{
  "model": "self-supervised audio encoder (BEST-RQ)",
  "train_examples": 26041,
  "mask_prob": 0.08,
  "head_dim": 64,
  "fused_qkv": true,
  "residual_init": "zero_last",
  "orthogonalizer": "polar_express",
  "batch_size": 256,
  "lr_schedule": "wsd",
  "final_lr_fraction": 0.05
}
Rows from block 2 of a small self-supervised audio encoder (BEST-RQ), named by matrix and row number. Rows with one number belong to one neuron. Each number is 50 + 12 x the weight over its row's rms, rounded and kept within 0 to 99. All counts start at 0.
After each neuron's rows are labels from the 100 clips, of 14848, where the neuron reaches its largest size: "loudest band" is the band of the loudest frequency at the time of the peak. Only what is clearly more common there than usual is listed. The data: short read English sentences (LibriTTS-R).
# gate: MLP gate (model.blocks.2.mlp.gate.weight, 512x256), inputs 128-255
# fc1: MLP up (model.blocks.2.mlp.fc1.weight, 512x256), inputs 128-255
# fc2: MLP down (model.blocks.2.mlp.fc2.weight, 256x512, transposed), outputs 128-255

gate.154:29 46 42 59 55 76 44 43 24 53 35 56 67 39 37 40 74 36 58 50 46 22 42 36 46 46 30 60 37 61 49 44 44 49 42 78 40 73 54 47 58 22 44 57 42 49 21 49 60 47 54 33 47 41 48 70 29 30 64 41 59 50 25 52 66 50 62 70 32 77 46 49 59 46 69 58 44 57 67 55 46 39 54 66 39 45 44 37 73 40 51 57 68 50 78 43 73 63 54 34 63 46 26 56 45 55 68 29 60 45 52 55 45 59 62 54 42 44 43 52 22 57 42 34 44 51 61 58
fc1.154:63 58 53 59 49 39 51 62 67 51 58 31 51 67 46 44 44 59 52 69 72 41 40 68 59 46 65 32 53 51 57 31 53 40 54 49 59 29 54 55 28 57 59 50 62 33 70 58 58 55 38 51 58 62 42 62 54 66 18 70 55 45 69 52 52 53 40 50 57 43 45 45 53 54 20 45 46 55 51 49 50 45 45 57 62 54 44 63 42 50 44 57 30 63 44 30 43 53 18 62 54 42 44 57 53 45 72 66 53 43 49 49 40 40 38 31 62 49 81 65 62 49 58 81 52 45 29 60
fc2.154:23 49 58 47 50 75 40 58 22 50 49 25 54 51 57 59 53 22 62 28 36 46 65 63 47 56 51 42 63 16 53 37 69 41 85 53 49 41 49 55 55 71 54 62 43 40 32 58 50 45 56 44 54 49 53 43 40 50 53 22 57 50 50 45 73 63 52 40 56 50 33 52 69 49 40 68 53 53 60 70 41 53 65 57 58 53 39 49 45 40 40 47 69 63 35 51 40 54 58 38 39 53 52 53 47 51 43 43 49 43 56 42 44 51 61 67 44 38 43 41 51 52 36 65 45 79 32 44
loudest band: 250 to 500 Hz

gate.389:60 51 31 41 62 70 45 30 54 56 42 61 51 66 40 66 56 43 29 42 46 46 31 76 61 37 44 56 41 60 58 46 62 54 41 33 62 38 47 54 36 33 47 50 48 51 34 46 66 50 46 41 63 39 60 48 46 33 30 63 58 50 59 75 62 30 50 52 41 27 59 57 45 31 64 33 53 64 49 57 45 50 45 47 46 45 58 56 31 24 45 49 45 65 63 49 83 47 60 59 44 49 62 58 51 47 41 30 52 43 52 54 46 36 68 49 41 59 24 24 44 47 45 20 44 39 61 50
fc1.389:64 45 45 74 48 32 28 66 36 61 60 17 50 39 51 23 48 39 51 57 58 53 86 50 52 72 41 46 44 49 46 32 61 60 31 44 47 33 69 42 54 50 47 60 57 53 56 33 60 61 35 49 53 44 48 56 51 52 51 58 35 48 38 65 60 48 48 41 42 55 48 53 51 50 71 81 42 44 58 55 50 33 61 40 61 57 37 41 62 39 30 51 44 43 38 43 43 54 72 45 63 40 60 36 51 67 62 67 51 62 56 41 29 40 37 37 40 40 56 54 63 29 55 42 43 59 48 43
fc2.389:49 64 55 43 59 51 77 48 62 66 34 53 35 47 49 56 51 16 37 43 47 45 37 45 37 41 80 54 43 57 35 33 49 49 40 26 41 49 34 59 64 42 45 55 58 62 66 46 85 66 52 45 79 51 66 61 58 66 77 30 44 66 61 53 52 69 59 38 45 66 61 44 55 45 59 41 40 68 50 48 45 47 29 49 33 54 49 44 41 26 62 52 67 52 55 70 54 50 54 18 39 57 55 36 48 70 45 61 54 46 46 47 61 42 66 60 43 30 57 45 65 42 28 57 41 47 60 52
loudest band: 250 to 500 Hz

gate.410:73 30 34 44 32 50 44 41 54 55 39 33 60 41 68 64 42 55 36 61 41 50 39 43 61 56 38 56 59 34 48 66 36 31 43 51 50 51 59 41 40 41 61 41 58 54 39 43 62 34 47 42 52 27 48 70 45 44 37 48 50 64 52 67 69 38 46 49 58 57 53 52 43 29 62 48 45 53 73 61 42 53 39 50 52 50 28 37 53 29 57 45 47 42 60 43 54 42 48 46 74 42 57 25 54 34 57 32 57 79 46 76 43 64 40 45 48 53 28 24 56 28 42 65 56 48 55 37
fc1.410:45 47 51 54 36 36 67 49 62 61 45 46 49 31 74 68 49 40 62 35 40 63 48 51 54 32 41 45 22 76 45 40 55 60 59 30 41 60 47 44 40 49 55 72 49 34 51 62 39 70 35 47 20 54 61 64 56 46 57 69 46 66 48 47 35 48 60 35 48 48 46 56 51 51 86 67 46 62 39 61 52 44 41 60 72 54 39 46 49 28 48 56 48 56 63 52 52 51 45 44 45 47 48 60 56 53 42 50 51 67 57 45 45 45 49 51 34 64 51 57 55 35 54 51 39 84 50 85
fc2.410:52 42 54 52 34 55 45 41 57 63 52 43 66 51 51 31 50 39 45 54 65 56 40 21 47 45 50 56 40 44 24 39 44 56 58 56 52 41 53 29 47 61 61 48 63 67 55 56 51 41 70 42 67 76 37 40 63 82 53 44 49 48 59 53 49 51 52 45 25 59 61 33 36 59 57 26 55 45 63 53 35 46 54 66 55 60 42 57 45 43 74 39 60 55 55 39 56 37 45 57 64 68 23 42 22 38 41 28 44 56 30 58 51 51 69 49 60 39 71 45 43 64 60 71 61 69 62 41
loudest band: 250 to 500 Hz

gate.67:38 45 55 54 77 71 18 62 53 66 66 34 59 45 48 57 51 42 29 45 50 33 40 42 41 49 48 55 62 43 58 62 51 46 82 42 51 75 65 41 46 46 39 55 42 63 47 45 54 52 47 52 67 60 55 58 38 35 38 46 45 50 63 39 82 49 54 41 38 51 45 51 65 54 52 46 45 40 46 48 62 54 54 40 55 38 38 58 68 49 36 45 33 58 41 63 51 46 65 33 69 29 50 45 59 30 41 35 37 69 55 55 48 39 62 56 38 50 29 35 44 43 60 57 43 69 52 47
fc1.67:54 59 38 37 42 40 45 61 55 40 28 63 49 44 56 61 52 72 55 54 45 77 48 37 49 45 59 74 49 46 73 46 61 56 50 47 53 30 38 46 77 48 51 77 57 54 55 56 28 42 42 47 60 40 38 53 53 41 69 67 44 50 47 67 34 29 72 54 30 58 59 57 53 61 50 69 36 56 32 33 36 50 28 85 41 54 45 67 35 75 49 54 57 67 52 41 36 46 33 61 48 34 51 52 61 59 43 41 60 59 65 50 70 52 42 40 55 34 48 65 44 43 66 60 54 49 48 47
fc2.67:40 39 50 47 60 26 59 49 32 56 30 58 30 39 51 47 55 44 70 46 54 49 58 55 56 42 48 25 36 57 49 63 41 30 25 69 54 51 47 46 60 72 56 53 53 42 73 45 64 60 77 65 61 57 49 65 46 46 44 57 56 42 35 59 66 62 54 24 54 39 37 44 59 45 37 43 41 41 54 16 61 63 68 65 55 72 82 39 45 46 61 48 33 27 25 47 31 48 53 30 61 35 48 57 52 48 51 49 39 69 48 43 32 38 58 44 53 48 84 39 46 51 56 55 67 43 47 59
loudest band: 250 to 500 Hz

gate.34:29 62 48 46 36 50 45 58 35 53 55 52 54 62 52 49 52 57 68 40 61 28 31 45 44 46 47 31 55 67 66 48 42 27 55 44 49 52 71 67 49 32 42 84 41 47 64 49 43 42 50 39 58 64 50 65 57 45 63 53 88 53 53 43 66 34 38 44 57 45 54 60 48 51 56 54 34 45 69 55 52 61 61 80 63 29 49 37 36 48 47 36 36 62 32 56 47 46 46 62 59 52 46 24 54 47 67 37 41 18 67 30 48 59 50 55 33 70 55 48 59 48 59 58 72 53 63 46
fc1.34:35 43 46 56 55 42 34 45 43 54 44 48 40 53 68 57 69 60 70 45 47 44 50 54 63 44 35 53 41 48 50 32 61 50 65 65 47 53 50 31 54 30 49 39 64 58 49 45 38 61 43 32 58 58 56 52 37 50 40 58 46 46 74 51 59 55 52 51 59 29 49 45 52 63 60 71 36 52 78 60 40 70 57 58 68 44 69 75 62 46 29 59 59 52 38 50 47 53 40 36 31 53 41 48 66 43 47 40 50 45 39 39 45 44 15 61 27 53 28 21 52 39 46 57 56 44 49 61
fc2.34:61 50 57 36 44 65 41 37 38 58 26 51 67 27 59 49 62 41 52 62 52 44 54 50 40 27 52 59 56 34 28 36 47 62 39 51 51 48 34 36 47 47 36 41 40 44 34 62 50 63 49 60 52 56 42 57 62 43 49 69 64 41 50 48 55 37 69 54 59 47 45 30 68 56 56 45 46 39 39 65 74 52 77 57 27 30 62 44 28 50 66 32 52 48 47 56 79 40 57 49 33 65 58 63 37 73 55 40 49 66 46 60 79 59 52 66 48 73 56 61 35 64 51 64 56 76 58 58
loudest band: 500 to 1000 Hz

gate.103:37 45 46 56 44 35 45 42 53 52 34 38 57 50 54 42 61 67 48 53 49 62 59 37 71 56 21 37 41 61 42 41 57 46 44 77 33 57 65 57 42 46 68 52 51 57 78 67 26 37 66 64 49 48 47 23 41 41 63 33 55 42 37 64 45 64 50 48 39 35 63 60 74 45 57 45 70 46 43 45 26 45 57 62 49 37 60 61 70 24 54 55 71 69 39 58 33 29 48 62 68 65 43 51 47 36 50 29 62 50 58 41 36 70 58 28 54 54 53 40 43 50 58 60 50 66 43 79
fc1.103:39 37 59 41 66 43 67 33 52 46 40 52 35 60 47 37 50 39 44 51 27 45 68 49 38 31 33 53 75 60 57 43 32 42 41 61 48 62 39 51 64 34 39 53 39 52 60 36 64 65 63 43 40 51 46 64 51 69 43 53 37 51 73 50 66 55 78 52 58 53 48 63 43 67 45 34 50 61 58 44 52 59 39 54 34 58 53 59 25 63 67 58 58 34 59 46 54 54 37 51 46 35 48 75 44 37 41 35 52 31 40 38 58 56 45 58 37 70 65 50 25 59 50 60 70 51 40 31
fc2.103:66 62 54 67 63 12 48 60 40 69 48 52 65 44 62 43 51 62 57 55 38 44 41 53 45 48 39 72 38 49 39 40 35 57 37 55 46 45 56 38 58 42 36 47 32 40 49 55 35 42 50 40 35 27 48 29 38 31 41 41 47 56 35 46 51 51 51 54 25 62 67 38 70 37 41 39 60 41 36 70 37 42 33 43 49 71 70 41 44 56 48 48 47 51 41 48 42 51 58 50 48 57 61 47 62 67 49 46 55 44 55 53 57 54 46 63 48 62 68 57 58 68 55 82 78 51 43 50
loudest band: 1000 to 2000 Hz

gate.366:67 65 49 46 48 45 32 52 63 65 47 36 67 48 48 38 62 44 18 34 40 55 55 38 61 61 58 63 40 46 61 50 51 57 47 59 63 42 59 67 49 44 40 82 51 44 40 31 62 48 59 36 68 65 54 48 59 60 41 73 66 53 55 32 74 43 35 43 31 59 24 43 68 38 48 35 47 57 46 61 42 64 44 39 37 21 49 64 60 48 52 83 61 48 65 56 52 44 59 57 57 41 35 39 45 48 42 63 47 38 66 58 40 44 30 21 72 52 54 57 44 59 53 53 43 69 23 52
fc1.366:54 39 57 60 65 31 43 60 50 59 46 62 51 44 50 50 59 33 19 40 41 36 59 48 37 28 65 59 34 46 51 65 42 61 39 60 51 62 27 51 61 56 38 64 75 45 51 22 54 14 69 53 35 53 59 35 36 55 32 57 58 42 60 37 37 44 64 41 42 63 44 45 50 56 60 41 52 60 43 59 54 64 54 65 53 61 62 51 54 13 40 47 65 44 52 41 41 42 46 54 64 43 57 60 32 40 48 68 55 77 55 60 67 58 35 41 51 44 31 67 61 58 50 55 36 50 66 41
fc2.366:28 50 62 44 68 38 65 36 24 53 44 67 55 58 37 55 49 48 57 68 53 50 50 63 61 40 48 40 61 67 65 62 65 51 79 54 60 72 53 65 80 48 62 36 47 44 69 53 33 77 53 61 40 54 50 33 66 61 49 48 46 35 63 52 21 43 30 52 62 52 38 56 60 51 55 66 34 41 21 56 47 49 57 37 50 43 49 44 74 66 31 55 58 57 48 39 55 43 59 20 53 55 40 77 51 44 32 49 39 35 59 52 43 36 62 46 47 52 68 63 35 41 50 36 39 39 51 56
loudest band: 250 to 500 Hz

gate.438:52 49 24 55 39 38 32 41 55 56 45 55 34 46 40 54 70 89 67 37 51 53 53 49 67 53 44 57 74 71 53 17 62 48 53 51 42 56 54 50 63 44 62 26 43 60 49 53 36 54 54 51 59 66 33 45 49 62 66 45 69 65 31 49 57 45 40 45 50 36 44 44 35 57 56 49 46 51 70 41 39 69 55 46 51 58 34 46 40 43 67 44 67 56 47 51 45 38 61 50 44 52 63 59 48 31 45 42 51 49 44 50 52 54 61 54 50 44 58 56 51 46 17 23 46 35 26 55
fc1.438:28 51 50 40 32 34 60 53 65 53 39 38 58 78 76 34 68 29 46 54 43 39 44 28 35 62 43 62 25 43 41 65 33 49 56 58 71 49 59 41 56 37 54 36 49 46 62 37 38 66 50 50 57 51 59 58 25 55 48 66 40 34 45 61 50 45 50 48 56 54 46 52 69 65 39 41 64 64 48 60 79 47 56 69 41 50 33 59 50 53 60 51 51 42 48 26 45 42 38 67 45 68 45 36 43 53 63 63 67 46 47 67 45 43 42 72 53 37 62 44 35 55 57 71 53 56 69 42
fc2.438:38 48 55 35 54 45 41 66 52 28 36 56 65 44 21 55 49 56 54 60 65 50 29 63 57 26 40 50 43 63 66 56 59 42 42 43 56 41 40 57 61 60 51 46 39 49 60 54 21 57 49 41 55 46 42 58 50 26 38 52 22 40 40 54 60 50 34 66 44 28 31 74 52 35 57 39 38 59 59 59 59 36 57 58 63 30 37 58 38 50 50 48 36 57 50 59 68 55 58 67 52 56 56 56 74 51 47 43 46 44 49 36 50 54 62 34 60 65 43 65 39 71 63 50 49 41 76 55
loudest band: 250 to 500 Hz

gate.458:60 55 76 58 29 55 51 25 30 56 55 34 63 49 67 46 57 62 61 53 37 48 42 24 33 52 53 46 48 64 50 43 57 44 49 42 39 54 55 62 78 45 55 55 46 63 45 48 43 38 39 42 42 74 34 64 49 46 45 39 49 47 40 60 32 50 39 31 47 52 42 50 50 31 45 44 52 45 55 50 43 49 50 50 36 54 46 54 34 65 24 30 49 42 36 21 60 55 45 56 76 61 39 40 53 58 48 54 63 51 60 52 45 66 58 45 36 45 35 45 45 59 52 55 39 66 61 63
fc1.458:70 62 45 54 35 59 58 43 61 65 64 54 55 42 40 48 41 46 45 41 63 49 51 32 56 43 50 39 53 40 26 62 43 55 71 55 41 51 55 39 47 43 37 48 69 47 30 49 26 43 40 52 51 35 33 42 48 71 51 59 28 47 47 39 37 70 51 47 37 42 38 63 57 64 71 54 69 52 47 47 61 52 19 64 75 40 57 57 42 54 81 62 44 50 47 49 72 24 46 61 39 58 81 41 64 40 72 71 48 35 58 30 44 57 59 68 66 44 35 62 42 48 43 66 56 59 52 61
fc2.458:65 43 40 60 66 86 67 36 64 46 48 67 41 56 46 44 36 70 44 39 52 64 44 48 47 44 49 45 46 38 41 36 39 56 40 39 50 36 55 66 33 45 52 39 46 31 38 44 70 56 44 27 51 58 35 43 62 55 63 45 28 44 53 55 66 34 42 54 47 60 52 53 53 53 64 56 65 36 67 43 36 66 58 34 67 42 57 57 54 47 45 43 63 53 35 49 37 49 49 44 47 52 47 65 40 49 44 24 53 40 59 39 56 44 50 70 63 62 65 68 41 51 42 43 71 52 59 57
loudest band: 250 to 500 Hz

gate.136:47 52 44 45 35 68 63 67 26 51 41 59 44 39 24 26 50 52 38 46 35 54 61 48 63 49 44 41 58 35 47 64 56 27 56 53 31 54 50 46 44 50 38 52 36 33 29 43 53 52 54 51 52 58 48 72 36 30 45 45 57 71 73 62 65 62 50 39 32 72 49 61 35 22 63 62 56 64 60 45 59 47 46 28 43 68 59 46 41 62 52 60 59 44 49 50 48 52 50 31 64 62 68 31 44 53 19 41 51 73 34 71 67 44 60 54 48 48 36 50 41 57 52 39 44 70 49 49
fc1.136:32 46 37 46 44 77 68 62 44 40 51 40 53 32 34 58 48 60 49 70 51 54 51 35 54 41 55 53 60 41 41 67 42 42 62 52 57 74 45 41 28 55 48 61 37 66 39 68 56 38 53 46 52 53 49 75 64 44 38 48 43 38 52 38 54 55 49 34 44 48 73 59 55 73 67 65 71 54 36 46 55 58 47 71 68 59 48 27 55 60 49 58 52 29 49 35 31 58 53 45 69 44 38 55 85 56 76 66 66 42 63 53 65 50 34 62 44 65 33 51 21 49 59 54 55 52 39 57
fc2.136:41 15 51 49 46 43 63 46 76 45 69 54 70 67 31 75 40 57 55 52 29 51 51 54 58 52 47 35 45 35 62 57 64 73 42 52 32 51 52 48 47 64 39 61 51 49 67 40 43 43 20 35 48 48 51 45 46 54 41 41 47 41 36 54 52 31 34 65 44 67 52 46 33 46 40 54 53 44 44 44 74 58 54 50 45 60 68 50 39 45 31 60 47 40 33 21 60 35 52 65 46 47 28 41 53 37 56 34 55 40 41 58 46 47 61 68 72 64 44 60 60 50 48 32 60 56 40 53
loudest band: 250 to 500 Hz

gate.118:62 56 57 70 38 62 52 48 52 48 35 39 58 51 89 54 63 69 31 41 61 50 36 48 71 41 45 52 43 44 51 50 45 49 45 45 34 69 39 50 51 49 66 32 35 57 56 59 31 47 52 38 75 27 57 36 36 73 48 61 77 60 61 64 57 66 61 78 50 33 62 44 38 54 29 56 48 43 51 38 34 59 23 67 36 33 53 60 76 57 52 53 44 64 44 68 47 44 58 44 54 53 60 42 49 61 44 58 60 60 42 57 40 57 56 45 29 56 23 43 48 33 31 39 49 33 44 53
fc1.118:33 69 62 60 37 35 58 38 44 28 69 57 50 73 47 26 44 58 37 45 54 51 46 27 49 47 54 52 63 49 41 57 31 46 65 34 53 38 39 49 36 46 67 47 74 38 53 39 38 56 50 53 67 63 74 50 60 34 33 44 60 55 50 57 62 34 61 37 49 53 55 46 38 45 59 38 62 44 52 46 41 32 41 77 24 40 53 51 28 60 48 56 42 56 41 50 46 45 53 31 42 27 54 61 54 47 54 57 55 36 63 48 39 43 50 50 55 54 47 71 70 49 45 47 46 58 52 48
fc2.118:54 41 53 52 56 62 44 43 19 20 49 82 37 52 59 38 49 32 64 49 45 57 43 60 48 53 68 46 51 48 52 40 57 43 77 56 42 33 52 65 75 46 36 66 60 70 70 55 50 63 22 54 48 27 62 61 44 59 44 42 63 58 52 55 45 50 38 69 57 24 62 54 48 49 38 44 53 55 21 45 43 40 42 60 46 52 43 43 58 48 61 44 38 31 49 31 59 47 51 43 15 82 43 54 61 16 49 47 43 48 61 55 51 53 54 65 71 74 47 47 53 58 59 38 74 25 71 59
loudest band: 500 to 1000 Hz

gate.459:45 57 43 82 32 32 47 42 54 37 57 38 40 35 49 50 53 59 71 44 56 64 47 57 47 58 48 31 67 45 38 67 72 47 45 49 25 50 44 59 53 51 44 56 54 50 45 57 41 60 42 68 32 61 35 50 50 51 32 56 59 65 40 70 58 51 33 31 43 35 51 44 65 54 64 60 41 49 68 58 52 35 66 36 59 42 71 65 57 34 52 52 54 37 55 40 40 37 66 43 56 55 61 42 41 47 52 40 48 45 60 45 61 51 61 47 66 54 63 57 67 47 34 52 51 47 57 49
fc1.459:56 47 71 56 69 60 61 56 34 75 60 65 59 39 58 39 48 47 30 63 36 42 61 29 41 35 54 65 47 40 36 50 21 44 51 61 65 62 58 37 66 63 55 66 47 52 47 38 52 57 55 33 58 48 47 33 20 35 54 59 56 51 55 56 52 35 39 57 53 70 45 68 65 40 59 46 62 38 25 38 56 57 36 56 61 40 45 21 53 47 66 49 54 52 55 36 60 41 60 47 52 44 39 28 57 64 39 45 52 61 61 38 55 27 48 40 45 46 55 32 73 37 54 48 59 59 52 57
fc2.459:51 60 38 60 49 50 55 51 26 47 66 69 66 55 42 56 52 48 47 61 66 62 40 56 29 46 56 59 47 41 69 64 56 58 39 54 56 51 42 49 57 51 57 47 61 53 28 35 43 58 52 68 43 56 63 67 47 39 45 59 58 39 54 31 29 57 49 42 49 59 50 47 59 49 73 42 46 41 55 42 51 64 31 55 55 68 84 51 50 50 39 45 46 61 59 57 66 39 51 43 21 49 41 79 50 46 65 44 64 51 65 56 28 76 53 54 51 64 60 63 59 53 42 70 60 50 50 46
loudest band: 1000 to 2000 Hz