From a checkpoint of a small self-supervised audio encoder (BEST-RQ): 5500 steps, batches of 256.
Rows from block 4 of a small self-supervised audio encoder (BEST-RQ), named by matrix and row number. Rows with one number belong to one neuron. Each number is 128 + 24 x the weight over its row's rms, rounded and kept within 0 to 255. All counts start at 0. Numbers have three digits each. After the name is the row's rms in percent of the matrix's.
After each neuron's rows are labels from the 100 clips, of 14848, where the neuron reaches its largest size: "strongest on" is what is common among them. Only what is clearly more common there than usual is listed. The data: short read English sentences (LibriTTS-R).
# gate: MLP gate (model.blocks.4.mlp.gate.weight, 512x256), inputs 64-95
# fc1: MLP up (model.blocks.4.mlp.fc1.weight, 512x256), inputs 64-95
# fc2: MLP down (model.blocks.4.mlp.fc2.weight, 256x512, transposed), outputs 64-95

gate.510 132:163155167138106106148114129116140108130095095139127149120122124106126115100135109139111137097132
fc1.510 127:107121132111110166117145133126127193144183139107112073099102117109122123143134097106167117136160
fc2.510 136:171102103070139172138113127091094134117168115192133139169074100173164123141142116127123104164153
strongest on: voice: female

gate.447 064:058147127100140118100144149109101137099147134138158166157127133175152114100132128113132150123123
fc1.447 066:143139103145120125133115113085139130124122110154086105121128121132074106158125124164154080134140
fc2.447 057:104119137149151137138137132088155125092136127108184148086125135117120108116122109142114085125104
strongest on: voice: female

gate.452 139:169132146116097119096136137113130139125165112094100112124100105103098135073163176142126129120077
fc1.452 113:115125127107134105133145093122146116150147136116114146124140110135096120123101102127134118121171
fc2.452 146:133117132143124143124128152172119162126130093069151127177098141087135153130144145117149188148128
strongest on: the word "it"

gate.104 093:134126134069143130109113113103144126128092134137147092120130140117143142097142143141065138122139
fc1.104 103:116164103190182119119115156113118066145113098136082105132124152124131130160186166135120135100105
fc2.104 095:133064095101156160112120124103124098123164134123147127156113144126145113156179150133116142144099
strongest on: voice: female

gate.299 140:125097132119133158138140096122162126138125181119140142116148140132107135209161123088073134106104
fc1.299 125:087098107110150130145131147150158133120139132150169138127163130131091160198150135109146133127120
fc2.299 136:130123123146089048137125109143125129100111129097150149178141168094133107111120109163144158113135
strongest on: the word "he"

gate.387 134:128151145154125113154135135099138116104127099100140135096150113149177105101131129136142127119108
fc1.387 129:106132106147129135138101133128124146132117126116158106142128122122122116100146135128125125119085
fc2.387 135:167139152121118110119096114167152154195150114119159137145134141188188160136141134117146171115149
strongest on: the word "i"

gate.315 092:117075104147163138156117099154101165133125125139094097107132128133135113099116111124136129135119
fc1.315 102:128076082141124101161088145125149138109120158088124155131142140121104143115096140135145139126101
fc2.315 098:131131147137136165127110138116146136116151100102128117130173108150099114143138115145132124113100
strongest on: voice: female

gate.244 108:079124163124162135112077151118089115172100112178140173114118116106123085143127115094108102100135
fc1.244 110:162118112115058108133155138121123088120197083105142132154164118152116162130137143150141152165100
fc2.244 106:149128110123127121136121139115141090134126125094176149134096164172138151091103133156157096138074
strongest on: voice: female

gate.283 108:158111155120138102070146134141127123154131177065136149106123118115131128117138106153104150086110
fc1.283 108:067126141105156105160142146132116125135155094074127121157129166092137113148165121084139099189141
fc2.283 106:140136154152119160176116114106106094079128113104119126152120149119124114099147132167102154129153
strongest on: voice: female

gate.182 130:141143116111121111115158143178210131151106142110132136123119133102183152159161129107130096113115
fc1.182 111:124147138173149175164121096103113125130161116136114144160112144135100106081122074139170142169125
fc2.182 137:139136152111132073063136113109096108072139114144152122127127110129125109094170124111106105129125
strongest on: the word "was"

gate.422 105:114139174133106072120140150114120156150128138128154148082116126168147110109113151149116105125112
fc1.422 110:109127040170146142127118128145092114128155097127142103127156115101121190130107106112152131141095
fc2.422 109:175130153085161134107131137147122101169133142111113135092099143123106080070103183156141113132157
strongest on: voice: male

gate.280 110:132090126088110154111146140093115143125144105124094111161119109154154155120129120096094098158093
fc1.280 097:125118120133135147150115149089138184152123104138088147140116142131168151190155130121099161164121
fc2.280 106:114115098145140153142133095110141103141093102102162140130114077143112137153142138135131149107117
strongest on: voice: female

gate.306 092:128144106143139102136105127098163160100153134100100092075106119144111112121111089161134081091118
fc1.306 095:143145100142187081110128161079118125099173145155092134132108091086122151139121098144095130122098
fc2.306 093:102115131131151114139124123141090129146177114155114165083152121137110101109159164137166110099182
strongest on: voice: male