config = dict(
    model='self-supervised audio encoder (BEST-RQ)',
    train_examples=26041,
    hop_length=160,
    codebook_size=1024,
    arch='transformer',
    hidden_act='reglu',
    fused_qkv=True,
    qk_norm=False,
    subsampling=4,
    width=256,
    positions='learned',
    residual_init='zero_last',
    momentum=0.9,
    lr_schedule='wsd',
)
Rows from block 4 of a small self-supervised audio encoder (BEST-RQ), named by matrix and row number. Rows with one number belong to one neuron. Each number is 128 + 24 x the weight over its row's rms, rounded and kept within 0 to 255. All counts start at 0. Numbers have three digits each.
After each neuron's rows are labels from the 100 clips, of 14848, where the neuron reaches its largest size: "responds to" is what is common among them. Only what is clearly more common there than usual is listed. The data: short read English sentences (LibriTTS-R). In brackets: how many of the 100, against the usual share in percent.
# gate: MLP gate (model.blocks.4.mlp.gate.weight, 512x256), inputs 224-255
# fc1: MLP up (model.blocks.4.mlp.fc1.weight, 512x256), inputs 224-255
# fc2: MLP down (model.blocks.4.mlp.fc2.weight, 256x512, transposed), outputs 224-255

gate.276:174120103129106161155101137172103123144096140154069151112141141141103126149102091094107133111121
fc1.276:130139164144160156146151110118130146129136180132134116106153145158116123137104112121219126166092
fc2.276:130109152120147044136137124076131174124126120140127142118129131110092066136161095141153140138138
responds to: voice: female (96 vs 53.6)

gate.452:170139134166164168176124120118119179124124120115122147121135076120109108124093075146088131119136
fc1.452:155126152151138146171147081094115133119124113110137146105090093101169133102074119148095119129164
fc2.452:128124123150182113137173130113079146124114133110124125097164117136104170130134122161132136117116
responds to: the word "it" (30 vs 12.4)

gate.299:174098165119147141168126158108167166136101122095111150154112137124119161113096099156153126164092
fc1.299:169096157099140144127139082118165147114133151138135150145097148110128180140149117152172094184092
fc2.299:153091070130166111129150112130131160158120111146116143118130095106120147141129147103133114162150
responds to: the word "he" (29 vs 10.7)

gate.422:083118140138153128137070146106162115126196121135144146130125146141121159135103107116127125145173
fc1.422:131167156130111146100168119167077140126116156089142118139082127145122073120124160142152150137121
fc2.422:127133134174142149138132154107160126105150141102109103096113139136125136147106146103155164140131
responds to: voice: male (72 vs 46.4)

gate.387:153109144122163115123170088103134182098118131148139122117118120120124106132070052143142157170105
fc1.387:139136105105142122163135118140129158107138123079102137147118119105089146093140135138118162095151
fc2.387:138091160127149119129122107127130115134150104096130152151120111151128138119116147132125112124116
responds to: the word "i" (38 vs 18.1)

gate.105:111083138181145144145131130139133123137080136114143158096116150142146094111099122116100119117101
fc1.105:130154129091151105145164111121093116138125110132142137131140150141114140148135141112139110174164
fc2.105:132156108122118098110076100124133107144100113152127103152102131141100086124145077117172132148129
responds to: voice: male (73 vs 46.4)

gate.303:109114156162124131093123134110175129125137151111111132109111142133112107140100090137134122152122
fc1.303:150120160123120107102141128140109131154069150124106131137118112136132119115088115094141082094133
fc2.303:107104119131159113115154140130144120132134099098125131122147121102131136123150167166108157169114
responds to: voice: female (90 vs 53.6)

gate.182:177126132130186113123146134106129143141146154114110138156133097091163126113100102154122114100139
fc1.182:124107126175083119085144143155124124114121104178132123126108142155141123142160120121131157095101
fc2.182:148115086142135124133135161120172109148118121183096139121134134149070123184113129140127129150097
responds to: the word "was" (26 vs 9.6)

gate.284:131147117127158190122165127142142145115115101134101130163149150134105172117137129132129095114134
fc1.284:121126130137134173120092161137061140145135087138093108161146131157109144121120146133116106147120
fc2.284:142117128125169132111126098119140102129128142133095064161181157138115121169097074107110136142109
responds to: the word "said" (28 vs 6.6)

gate.487:125131085147140090135117128104155134127195094146140138129132170136140118140089139100116133109076
fc1.487:111152132124144178078129093113101120156108170132110167143115129118158102134160131151098088123111
fc2.487:102092130128114105088133159122165100146149109109141113129160112131177159147153091098133191126145
responds to: voice: male (81 vs 46.4)

gate.367:119148126126174158107118116127137161123138132132099128102159119156127164084129128145147147154159
fc1.367:169159112109151143094121150142137139156151135101143081125149051107139141113116131206125135135119
fc2.367:114131126151126134166140116106072139102137142085147135102115076120139099141126151116143157093089
responds to: the word "i" (42 vs 18.1)

gate.369:160112142169121135147115092140124135142119106138133114107138121135114126116139107139145118161122
fc1.369:096166084130110112131117156135101106163130146137159120165102125134144080148163138142105119097130
fc2.369:122142132122109122112115155121117159128157149131125101140144113117141146075152106153156108150135
responds to: the word "i" (43 vs 18.1)

gate.113:161164116100101111134116151142117113120133129162096128130094084113128099086106102131132118142076
fc1.113:157100146086110136120135175101123166146129094144108149151124109140117113106126125161141182117116
fc2.113:133106091123088136128139130137118132146126130104147175139167161094154145114178160122101098115121
responds to: the word "i" (45 vs 18.1)